Rows from expert 3 of block 5, named by matrix and row number. Rows with one number belong to one neuron. Each number is 500 + 50 x the weight over its row's rms, rounded and kept within 0 to 999. All counts start at 0. Numbers have three digits each. After the name is the row's rms in percent of the matrix's.
# up: expert up (model.blocks.5.mlp.up, 32x80x320), inputs 160-319
# down: expert down (model.blocks.5.mlp.down, 32x320x80, transposed), outputs 160-319
up.44 108:400563523574545464484473585502504404537467535498449451496387495459575521436498479507497534489443470500477520499447549464534484475619487554473501563608573548443484449521503513585529513524508464450463380474513494514390475520438395483584552600458565539428563512536494533498499480561480390470538518459563547484488497462471393487555460505482570436474454436438570536587532532524458542519478484514614500525554509484564535487495506505459546512544626545460505403556549476440463511536579507
down.44 094:529524419530586526579422404497551463423439446544477563505513439551542590509539474481444494423525586473416432431519490563565413553500489546582547556423476424485568538505431466559474515523527592407412487511431495540461481380519556482456551471534548452497510498504460476443558481446469519510553505444508546457597522521559420526445519394556462500484478533483530532462560462428520493539523515547437457460481476483497533565440496445527551391501545523467500505518594523474482462530502449
up.45 098:558522528482433533509543538485510512580563399439459488477529397585481430581484552525488502475528485504506465550629530458492486536435520428402491541505519528475540427437496494482489504529449401487510447457489479565543506542448542560447475544465608581515441511510535514538488463531505485435471566562511461568560428440455588495540535447523425497545434460532559461593449553453444503442431445562620508540596449502464543438434399564470563436486578480433509607596533461544523494502489490
down.45 093:469503464524413486602523507468523487410437417576595477599504562502486501434519497419445475527529552504371602475402424544491470394536493509466558552601554533531464506485435521452544542485542543575546563544479549469518543534517514442518410510574415398481500510534579510532507466456575494511500508588541546489422487551486525471546461370384569493497467454468522496457505566504504525449502539494517426457516461445410445574512526487507463512558538472441428557466530497535528574541457489
up.46 114:505575571449532464475600469517460513490523498496526470545422586461428494512468512400540568461528464471473548463506413535516427515510469484513459539533466524494473513463578469558438457467581505526505511508526504504453529578479583466525491494515524499512554565500505507518425610471498529483547583513476443551514403546561465563451500530503515570367509576605538522534568506510500438504464521457453537524511483525624430427464521574437556540475364527511423414564495454421546501507557409
down.46 107:415541558500528529465452434533450469555495488462471451565459467496446457513426597579386545468513570569538372504475482518558570452505440515470458514519430375584459438565551499550554575534532482473550507413655496513530532491496393535593471541491449496594430421572420454535468540559570564475580525569508422485483567544429405434504531586429439511539471482454479535543429533519477513487417496452505556550518480482450492574585423488513500479558501540447468501539458494531478518458599427
up.47 096:389480462550507538508396511521580547520397500508538501460564578530508553492425404586461424482414493525623454555556455569510536420489511447498504458506455550579506582530449542456547483511469498503552522428537489453554525513566439473465550422569482467490464538435548389594514553612522487471425527518516502491453599483621554567572512446518526507492531511551439492358518534541564581509527563510465527524557423498548482457471632463399477508399441510491508391470528521458481407423500485
down.47 101:470474498428476512457516555568402501602556518562556549463498413532584459485517540543630413564590416460505470446562470391508539541544584445605520537471562482510393558547441493474464468473453536497466488493500459466532507494551566570562520577499587470513459521591461507507585500509413443475551491454536460462538445441476461563449450518609501489549485495582491455550474489439434501560431506508566392474513482541547526573505459610495542481459490495584486479480489444435505554493459526
up.48 133:533511565507482424505474489539504504527475588416405545475482531498477436458481424529533494512475561411428498545517524509506494601449549450448516564533424476550376497520549529578509491559484499430482547418513456498469497452554497526516528424475571498478589455419450493571437499419394467565535442422524621430496503492528572541548528514450498505348492564463520458481545535480474463458547541582435516507488538466502459466519574523432475494495492508464560488509470599577597372467541444
down.48 122:440472507476477544542460462464508515506605483505473539538542444428546401457556547583545500501524495441398441381580467550405522485409512509445477592419529488491515458477539537589507528525511519455441533495554521508520463460482542555459455479485403474505481507614542463548471471482483455492469552496523534604504469480506490519578507530526468587416521564476458592474455515511500447439456443540481493472482539393504500577517437458482429446471517448461490440624514555569544536511474485
up.49 113:538529529449409592516550464489447566491629455453526522540556498611324483529495578472487481484498504448485498484519469474446415581477496534451427496497561549511466469473461488525506453490533513519502479565402585502562482548453619469459514506523493563528460470481479466508533567521576488474492535596460418565547409486486548456421514475453467545354553514573549488584496549436472469503473514519503533532516436569637510399477536493499555469502411535532442573514541445495539596494498484
down.49 110:475531537527404469440559489533447521465530459456551493541450543484402469476510472405463531421478567510516473602450496529597573426557450511487585559599528412563537474503538476430499540465476446475596511424665552461422496505378410502566508460482405499501502454531492546535487460463537501453528479518421481455405448514499416483445468484406514495493469501500528565559452545557454572519482480441556555537503539504420498556584476557499438578540469481550486535469496545457452582513500465
up.50 074:416496624490471539522498556406468520533569442545556443466446436577443465440429488493558470500581535417465459539613493470457468522450518411477532566427495635588523504463519469536427590465422389480509446483520539488446549605399498446491463530487550518496519503570541455542500523499477535530543548500516527513604471586560578586543484535511463549456486503525499478507418517498443447418471577466523476508534460531539480438405465465506488500549604520420602530584564531506514574428549449
down.50 079:533502442494504492560580558514539469495494402602541448581489520490520433598448451417467511564499492431357488478470429514479503503466470568510464497512477445543425395467468552435479551430518542492429526520534514561565491468533510413547418438606559530509542502539529477504507483446513468501609516563592493509515510588474517548556477480528495396512533407554462526574484541461503391456539584441411408393424380453459482409520551506469575480409479501473457475436540455511482526468530494
up.51 041:619494495453533539519453475525547609536517442480451530533571472569502580526418572476428546480504535467599453579578520527495403494433474432483530454419557537453484437563470549523604510499467477500549510610397598476508545477506538452467440558514513476509516466533436399489547477488438567427539449640571311408556510507486530539415565527568473429447501441393527554587531443455454530555536457470532536456543477574539463503589480409573502475543477520415454485480519571576477529525424501
down.51 041:492470568543450540515535525526467468529463531517535498444557480454549504465555443483469523525394429442480513588547443516521460587502489593598492479608463459447511445532558381433553535460569438465474561460516506584474510498593482489555468467470498467424505471431596572502512479324469467500513508419482571509436414489493566502605465436522507443455524540554574530618454491486489527530619496500463485532425616464444595493526462558497503544508473497508494497399495492446475570480517461
up.52 105:559533519412588488332607420604516456536613525528454457510517492485423563534490549456421453511530454496535457471463439552430493528561499526620488463467545459465504519559482426473445459534484447532533500613430525459460495481427464556453408482506464473563493544588460486473452489548633461496614430595600454451542458517531436382486486570519539567509483530473454535501434541480543556503525438455560458608440540487544491568517509467564476575504479556514496473433463505481433486539463569
down.52 102:610542480440427510451432464503513561572533578502503424570445535508600580536497514456459503574428459510560545562520553421529458486468419554550535491479543588518433521422380428542524401400560545554436438441513465540426492568441440482551514534427580581442481458462533560484430428515486450482525445580433438555436500538489481473499500494533458488480536506472463480524553558461519496599468404511528583544453461549461542444478454476527554544551471608495508531384432449517556491536513454
up.53 095:414530532531515407462544507555515445478448567583477508484475447540578637504461435487562522491485466540478489442404523589433540491595518527537511531515482447434566524458513453540510559449459434473518498500534513434462607496494436514577534454534415490487526502453567508489547519509487361485509503511540614467460510459502369523545485573525605491549474531496477524464525494529522452491458468560556550519462441474498509543493560452470520430585579524626562496495424516448467446550435589
down.53 114:521407493467576518512456555457477450490540528538523543491504449482527528454541490529609484490518498443525530568492612423504518547418545483509532502415547513532510515491482526601521394496486588451437492461462446561465471492508533522513544420496546556523501507489363581524504493601419478479594490441475491524598498521469471607396435520534444555407549448519449425522494489508493451504632559499487468587484402626521602525560496464437539526452445495512509481490572524488506562461507422
up.54 112:311462457498439426396441685442549508389466570497546519439476528516506582503450427563511431441423566640498462499533502488521495461541476514591564445501503519508483539493459483547584572481503506527465546455454479479508535537553498492549549411431482520400517528469491505491475517519434442440416574504491608542466559472548492477486558431444478579597500558497488615404521517494519465481513557467432496494545574417474496507485612418484498507500481485579570480470528522484526453412530497
down.54 101:434454529442547526471508653490440477503487447563420607468525499516535500532467528568527487561472423515548511445586457503554462496452529378534495498473540368512552417507529521512444458400483523500480541475474502444550478488456574509533481513550518535538449579444533542506487493527417424534559543626577537446570456472520518545457496510567438485490461454548516474466484549547522497615515494454561463451476533494484458391495499553512493500454490482535551554450492492433516440411521522
up.55 061:423451552573449478526458557414558573475487456449586467432500574454486455478454417445539490505488534498575482588501463392563522500510569509538539434515433632556446517484445514533554504559519558471463553566462390547431449410442519516464533391494461532492508521519511471552440532551387551483499584445532435589541599467608558541455515560508492566522519521501418542478521485485503503462542537531574537363553519384469492525527538424532444513464467515483582415500481555480517478383481470
down.55 063:519533487525539485469568534474387473593523494526487540364496538459564512608486502506529485572511418440424575496499474440530469512437565412496464477501454413513524551549522489460520535429535521494568465498572466428491508554554557533499524615536547474488459504477490552464462500486426532560554486604522541516511459520410529506420541605480472525414439412534518448525528594551526481529495570538561431536526451506490468505482586611427570473543564469545524516494506432498462523422510464
up.56 055:467474496530487525442537566511511520444424522540587570393425522499449568524515493504504450417467469638540539525465471525619473431447485451458537492602486461459476470483525491434559475558470513491492552440491497491511496519535596507490437399509485442552534505477486454543392551524568495471449583500512507511461556488440527524518530468495478542523487492556425511506594510458585602542479582497534524568604573467600497454578550564448408516373408437534469374453608505407520603398502517
down.56 059:465508620448453519409440477457508491474588502471486431519517552514605470513473492525458466553481543496558411415554536598493467507529554432491452463548438498463442419464517523590449448502462479579520620516527532526538511455416432531545434529562429410522451426571534533499492523417487519492486472481547484481454478440532500455580470544570509514537458579548450476494485534579530570467464485535479473435428575442442478409458464601621539500586543550552495608486407496557442508488536490
up.57 108:490456507486500483571516547545528521541564515481571552520455414553441476523528505534535518463530504536439569444487558475568454576511504485440430450449569485454529500476519486523551525491517495460483441589479532466434422440500559518490467590472506469506464448543458437424474561526519443509470503532423474498491528481482464457450490521468450461438409450531544458562402443539509421477548395552579523452514438555393566512435367513567492497585540486546542653445428445573514507482578567
down.57 115:590605545582482510511604418492568481456424500487545456529461539513487514482510441524450455466499542447437623547435581536521545511543462496437458629515526624436542528504561482493501465559495451497494466496476486534425518543431547445384491568451416520492554517469516522495495495406487610515384506512496574422403484503453555493496516480447534532457483450468490486483550458461450517542527546599626518520578391468486529550474579455466500424507571528536542419500541649498479475478431566
up.58 091:458454478482544533445489545511468424483455487500479521472536552476535502535537515482478512411446512549499493536508513466567450479455478554574499424519518458477447487521527488474586463570523519516457558415449477529515485538571589479513535441443602462517653542482483476498427498573459526475429493522551481536459532485580475431558485448453516539478551560532450581440592534532537628432469541476461458542554572470569532524487552561442468592412443463503454394437590432447519533434394506
down.58 097:442555541483510472369434430436391539604528521433455499477488553518524540450438556542466525529577519517541429517530446485505513487563497434609599437499458372498516439517419523481493513435513516525444574540577571451444531499510514497575556477420495487530472462520483469547523379488476512432478505505532479421455528467476508456441586503567465552562489511552432466476499540529493550651494547497514531418400584462484444461546479482609595507490511592554489552528436468544499507498457472
up.59 096:327451481544545490512403560493501443526506541499514537442338545481461529545479458569502492454499492538478552556529561532478455508584476515554530536575585554467510521534454546481621521511577483543522460504487461557539458533615474512582520413408523533448445454403528629511485575548550506561453514597464532488491470466418514432543486482470409540504489384627472475498549523557618519591509503521432453531486466482514553496471494505455452520546427461471406448391417525474527403438653550
down.59 099:521540537512472473407489485581502576413530595538453561539523512498496516490505507508570480537434558532508431419490534484557476472502558482511481488463525501459453499572491559533487467439448465512485546602458391520521502473497521478472458495448511554503542523506475520429528519432497432469425544506516470453494382399441410571492444461460487512506477533549443521442505521424483516573440518542603537497468651429450518507445491592409451509456492516643574494491520508430456554540403523
up.60 096:600493469479456473540478542381500487531580430453470513527567416620430484575521476546478440529503494565465484469571510433504476558462614434447463472531548516511532472444484548530538479515448412499446444499463573536536473537511539556422503511420598565518435542504524498481479443569478520461470484529489468539546520533477569494483473434493371501457469466503576448609390548519496472488562433545448562545514522597450513423469364518520467424467503464529588585527546445503539517511487516
down.60 100:449557510589428454526555446496540437487415444559589449485473537527523448484523405485467498581451519460437526482463373491544454403589523543503519566563547587482495510404442482381459564463534522609570516557521505445489476596451543470395501534609459479460576519646648499489542501394610475450494551491503595479402530499509546526565560455470509446536469509489494528397488441531473500474446591525604484445579457417490478498529553464483515506426528447516455445485487555554592547477447513
up.61 069:542466435422444536417433539459564579510481461467486561447521506510517581397470419436593501576464480461646539437585423475525528448495533426504549490457473544423433483544539486503456502511470571477453502504485482532498437504472526421551496530488482495449544514485466426464579415496397505463460509456521494460614494493596488651470500434586520498507496562499449582513512489496459530543493511405427510555596548438499454560530533546550451474410468555490526525513525547491519461493494613
down.61 071:529524540425529496582492529466530514597443481469497510493469499471523429557499394562486507431520419516492524469546411511494493480451560547445437418553569432459473513515470584437496598530572523486452566542414446501568549571568519569497521407505486507523435419514515491523482536418453468589445568546410423446563392463494499365551457509558476424502479494517457495469508485515556561610547489483397529511561492509424455500496495554598466533492460449451545551430465519566530509517433457
up.62 076:596513560431464489540528449543514497517494448459530535471519535388562530418524488409536549517481605409539516548535423559538583470525521477516543523559416457521470500466520479575411444505495550438445454533493434491439514413463498509516471439593497510517558459455535565460457529434423561538498408492498499464504523443568495435489511671534553512451520578423441472444497450471570520481576434556457560530539544529514527434546516489482452519514386535509489482468488570555585475455423516
down.62 081:439506474446536408528495448494442538515516576475498538505494461343536449558508475589606482488547428445409588545486477529486520511398534519527407513460463512451522559478470575488576457498513562479570491489549365458556496440612513538509459498474498463421532529536433519477462530525523462574503537429447446607455418441392540573499521492511403491486552511591447605488485465581470471494543463439484484470466580438543569495448464636482481512521458485529520468488506471518518514505500493
up.63 100:529548610537508486538468481565481491464519542438411504485544475511458407404484505487499539490522527480502433616534448475605535580391516509466526522512420455516433556490579522552520508528499467440483522514539433563511542393476496529440541425478513457558566535502494553550424582511465476518518454406475537477464525484555529583465510551416525495360484599460504455422507508472496501399507508565530580465565547439514491612510609577417490472442509480457516438557481549570568475545427461
down.63 107:415492501530514497462459517499480543510545595396562559507564508427552390462566558614611456545575501530411549388525585534435513532413506481483429530483486531516476461451639541535506445420515531470504510476517515463541505474556541543511512509449433481455490515602464495570535481441452464545449534463483526563526440452412494514552470565525475547457528484503478531528526526590517473442478488508474436499437567455524466527491373489448430496509492502489451467561466580595583495447543513
up.64 066:510515538556453465512535540486467437537486476523515485453484501503398499423448575482524490502538484507392437575458466427467446552495532494482565573515470545534425578504469502515505517427492446485459501410515511499481467513582494430535553497503500488473536583474473481557501619511506476467550487525494532519434428570552501577378459530477529491455487439550567436518472530538416434459567540465611605427466392531549414503470547514516554494566528477517506502662497503542465556553448461
down.64 081:531407480502573539478461480525531530472485563513507477489418545539459458517466538540488517527398519490440506490538528467572531534523525454481442498432538493571481461524646418570465466517539468486470488454586603451471526490496447510451486524475475542496482483623520540525492523529458504478622484544492529527538489557462415505480437522442559528439463509400536468509531531533561543503559484495477422573458452459430586533471501490433519491467437458504429462452502599558545499498592519
up.65 138:493539532522448551446576426557441585480539423460506489519494514602403457538469578473507486496530492451471494530491465541445470544522494486546437447533494498518490547433523554564515433525550504496486464520449495514558534527437623522401511467530552528557433479537506495539515601479536561466523542593484411575513380495518488463463535495433532566434533519573517510586546565434450522484453483560434530475553487533564470479522625457465521506431373511550473494551533436428566593528350443
down.65 131:441513563509425499430467507504451516563549522515505416543416508506445504501528545465423488506558580607561512549491524471509529510512420567530566509532498387584484485426504510414560466413480415498583545399657589502386471532436439514591462543467510518454483554574466481573441445480516514457506434559467465488415503539461464454469501540410488540507528601510497510517460591527535525524451509550543577521454552489480497528544416521430501509555564570582466565490441517487444552486585515
up.66 111:489507474576448484497527503548535567453474423535511500470470530560518537546453482466495528474481492560506483475493386597455530385542504460502539501541463427498492514474557432504457518573479573501542484484568603526527564506480529527545481395551525426600531512517527456557493455471523510481446591569610485536502519444574453473484532494459597564481550516458429575492550586498476542459421510538386485536595578554584475501596608466470446523476418532557530389459491493474503592428343507
down.66 106:377445504501491526409461586445453440608565590444550523443477486432503517492508533546504491525544589530601459524526494486548538533460470553600517454477455417554480494465437638449516388473477515546568575529560417525498534560556527530543499571531541451450461615526410516466475455512499581429570474481494460448536590498531500507584499563526454536540526566534500544523478561517485513493452523523485486481514580504465575475508501510444565464511515591571461538455458449498522486532630438
up.67 095:398514492555625498505454476495447442563576505508470506428428617565533567586527475539447507471499479523558514553404487463482436525573544534478491494537542491548511482597433577521548527587497489566486455489537471591543550528537461544507544449486434549450404501434497559485520556495441440525494385506533490472501461495475517359525460507535480479482470450531536542532525564505574539526488487522387492532429467502468548440539514399504525403506481484485507450396481492449494483505616544
down.67 093:469455438464461557475448526524471563429583520602373522470530419466500548542503544432489515467491520507527496414508637482523516430435523481581536469505583400425512614461497473461499489451482546511599462586486522519467423469530516402477489482499477557525600492574456532518498496478494500462399427504498484509464456457472420583426460475492484532496546558459459478448517486431484501479434564555552505541469597441518536575491562588540494455356458472592489455504555488467387544473550505
up.68 105:487461452462539490445428551445442485582473529532527568422547583498529561538484411567511450456453438535586543509508585478489456499548530436487477430522493521528528500538504576450585467565510469498498480378445480538523462491497482512447497505403572563472476521475446494463508540589437589473443474504438514515549525526462588487538472437498446570537543461515537556541588539529559581507480551452411612571576598552503494494549500480464517450434452472512491450491530425440535420381617556
down.68 109:456640453448470535512476453516465474552546478499492528440486505575604543499450498501487545518466477525491350414544406481498448456509483536565425509554617461426516486496455469465432434459441496521495493573462546403536485544507481506567504501557474409533467513519613436480495497404544376445460581529560526523491476359559487457534530479583500450550501492548435367431526506486541548544406575514603508466552533468507459468507578541508542507515467510558557471434509391435469559532374535
up.69 115:531464512502434520545554553497470453468624439537442468534451356609422516599452548552446491402560460565398457401505517560420480558494514543472565567482594526509493450400537471447540434505440480487577468464505571520579573508501546550537503498520500542565462444492565439544510490541545401443477549599562487538474487514497488435559477471495503532443566525548569542497459592523452516411482488516520498538518510581556581421512490400474579431560529516538509496505529476444562553500414496
down.69 115:479502479555431435508512453526526432469495523573558467588515447529531502530578485381478526522477634547440474526452467501519511493572451591527545527571477489578524432441444520412487499381508541533546498510503527567471528487468491470527497538589557498483561534583494556503435491449559527498536370439480568461491551521523473524561467468421533515486461521528575503501554541547494459481557583478548495496464456513401431454489485481428520567535492510561450548492474470557544634530545468
up.70 092:391575470551555424457519607548583532432534479511505535553495527523614530529493498437527497457386541591523424397422545591519525463556441526509402508533506442430603399488538486520570535429487495470529398483453562502473564477480516524570509542504503454474525566554511468473491435451484441515560512526549538529548422431393445513529487512483526455515461456500509464460488506561484448592539502517526494509508505534487430535542566431529477467551494522583581510564442459474481455571474531
down.70 083:523439538491443576511518513436522426446508508542497546486502410497545560515593398555416444462500577483527610495543478503533439494474529555572473553489540515406488483438438511500430521472527465506542556544416369515529437471513473542493408427455492497524538575461501553429518510506548508457528554490580555469515501582420485564548366466444430538472438526468524517567445482474587586389514462496513481528511489564440594470515524527489534515492517476394550518392622522488554452490560547
up.71 074:516472477468477398469554492588434425475488451473444448468567503461493533401513513489528522549457474495532424531475453515478540433493493523476524550595420417539479632506454520548463505438506459486482461435542405511482513490528493489540473400479471543475576572490504569448457484451398452508509430480488507519479399428596494526469562601525531449496477557496462354502515510506483542552481475519478551492487508487522447501606566551469495458498495504525473520515479493540461428502412483
down.71 081:507378511432588516460331521430460531519570573514568549457483507478509457497517529611589403513562574470479543490607608487477591566432504495443457483430447432558392528487553478470498391422498570496572480481486498439530523465555472520501485447473501486490366519586466518574484419545454472499540545455462485554491484585441514567463453534444451618462530504489463416540554556521549512464554510478512509540510421529448544538503450489394418543472465475459446515449410518557617554426525455
up.72 147:614474485502437512551462543421451474530575373478525444492503428543412440522515552491584449470553441467521544516521521447496517531396562467423475559512569565479525439512560513503467453511450469425534447453497489490493448512447559515415453583547536616532487476472458426519484413558478427466461478548494467541537475535572573540516506493547423506487535476459633439570466536493429498405446480542548561526622474581458553440495401565521574476516602451499529637574530468529490561463494518
down.72 152:519519458581477449631532399436504485508358448536577489558444531475475488497468388447445488482558575459353541517485455559488517435540462562467579552560503509471452532457473470420512597483548546550547556548550551567528549496536534454458503470564466376537458524539549509622491533395536608498472543435441591435400534549465486532562493421418583448480463516502534543478532510565507563512523541521520503485483450462422542536521557467508514476470505438469462486475521522539517534502474517
up.73 078:417499525502552425449543474562579515508590468512510545512540427478534511424506473434539528575541477496498415492470453592465580464596487460529555555514516480556523490534432411476435658442572516499521469634521474424476595485403433490573466493507461493493520570593525485540479468455512478579596524525558473447561470452525445513541465629495514589469526569454460421542432530493471496606544491522493518515479488469475467491556485442520431435565496570589467443493497496484499490473444496
down.73 086:512442528500488519510435573450526483508546486502520493480489434404508553590531487472556505516484537473480578539536547485478475523420509538497473483482486568537513472414444551497469504433531500487474480519452409560580461515538509567502497464622576597479475554494433551460399501587482463460570511523462478644438505531490562558492426521431389477472574453457437496514521515536571464441531480486449519581528388600430554514492507531342486550526508512516474529428545526481492476488553447
up.74 094:527524528521484571555571519521501473537597472454478453527500416672381514542477535526452476415520526531453424489498539550460529557413516541416536500494557479527480464441469470500548531484469428480586490497527617491509602486501542481469455428486507545514411504509580486592536529479533451501467519650556457532493481517444534435447485484504492516397477452517579421514417599470521491456486437545561488505489459569516576457477437401467555393574518506476569562552498497452593475471485502
down.74 095:553486419589432495434581474458563426408543415623580427525509489549524349463550528490501477527491613489383525465393529498527503411611465529488513527460543545507498450398407489475516563438543512554511494536524500539513451530412520419460443501538454518452583527557506553486450464506566497522573480556487513535443515543502507476567518481449498523497527481491500495482504507488526472444556497484522426500463395463527463525483550422427448568501533519526463507468522444468483604500540481
up.75 092:550441495513470541560498505551439482381566457443475472543448526519450467537536555494486516444529531491381507475474423632476470567542424564452518537544520506528462574458539551514482447541572548471522470434525540515505492547558561505531495467452547524499512503470444505515459496463652471525447551638474393561364472462528533452462520510510480544394548484589492475490574573476443486489471547499374461447526483540632516388479505474474535479494468479505354554533508519466582516455462473
down.75 093:441619558580461519373480410550466496489620459505489502529545498510444450451507579497480501384525607561531405468476527529513581466521460554422523509518436363513480504462531444490503516532537513528601443512635508564465477474439520523476527572483429464483481567602437525487437460580502525500505442516498521500486506483474462484486506533442548555477478485519571478549507530504464487482457455482583522482548517499507418571505473491493435577548528551547458531458437468449466557527589435
up.76 081:555528452522508462447556409588514394436558548545455494545514369456529561478541466462524465472584385410493536372457514589387532484556566504517428523511545452478438502493524473475498486424474482494544493548504484486502492479434495538587473554498351541517547485506475538482556456526570394513509418490478537479422392426520431401581486613477481532576510486489466503548425465492536470589505449531508493635499539537547557651531493449533514521634536552608478425396487461521490476551540578
down.76 084:488485522445469463562448430495458495557499516455448499479527437503505582539468463409550452520499515481531550617492482411564454580426431548553598529477457551475581497370517488549524443605488473440484573508537538551524531475528541471567563455562594522473532481460517489552472586491428495480418439444464444565526535512553477562578515401516527504481553486444431606526588463547508446425505455549503625490526427543466563532530543564514452554481407542479477477452539437524575511469421502
up.77 073:360468477463526514422428515492476519520439575539507552411495545480458575445434416503577461583418426527589497534498510442571489501590564453623494447439481580557460485575460500524561544486443525517494572472519427454516429537555481508462506508531466521423479511488457370438593550613381499426510496471413573485531543491614443523564542456538491459565527455545523602478453439506530507630494553428533484495477513480521466483475543430555496546454489550553574418401581495454467529452541546
down.77 078:498473565453535575544470529607472510557431393532481486518458447502501547452404454472477491539496420417538471415567454489473476473506537478461470482523512441500428488517442426534471464491463414482348489537486595510534526575444513494602564513525517521608395489540530536512535532454427491507606519625523480507516394494492463444487504476532457400584455390456472371564498552475489555584473541438490462483578438519477503514584480539577583475490444462490611523516516528520526522495427555
up.78 080:571426516481440443490552441557451457440486502444387470485515510420540543450431443428528566514489540553517494567456453572516480421554547551540535490545432451487488538415562540553475438539474440455480504463471478525489553460405517515533519372552549469498613539500537564444397510465372494534466508512522549518432480454586509406529586589440544487498490610445418472465548489506569544451495481534417525498549609517533491531610624554469473509474489502562586432553495480521612431417454493
down.78 088:486531516502543461441410447523398486609621641438493537471519555430542452467626483594561445533531500466468513474618516488485524549366497498493443459473504386520462523504489516442520379419495598470543545501490417502565457474581512526564512506502512483470508553539442517546527473536502510547452450372456486558498473468456498553537484525495426586441540475606498523531464544544533472540522555504511515513443512526511448466463420531458519504553480494489463533483412462598518564566527420
up.79 100:613531515549459472545485376612490588454519522478484505432572516448502489502532477579567505463487528453596558548521486541520539479465587438500387404508408473505483545483531442507520451429527458463597538533489444360527450379511563482505540528544443453519511459511505585416440507531535509528423483475485499525458546456472527448429446585439485465425421472507477466491494486530498484570512407557470553435496424532468540608521484536439421551535546517497491528448446496587479471493435503
down.79 098:490499473470540529514542486448511516551390494445568517490515495445554503448529423559623390500567414415482565437556537508478560461530560485481362488413540572417546543395536535471524428542436497453521518459463423504524477487490494489430466538537422470472473545484484540486532529562359509605443507488409448529459396480426599573546506554598542512487561501506488539479551425577501473520528486550553456519536514428579544597468516530569434574521493522556495450517545507513576602495459499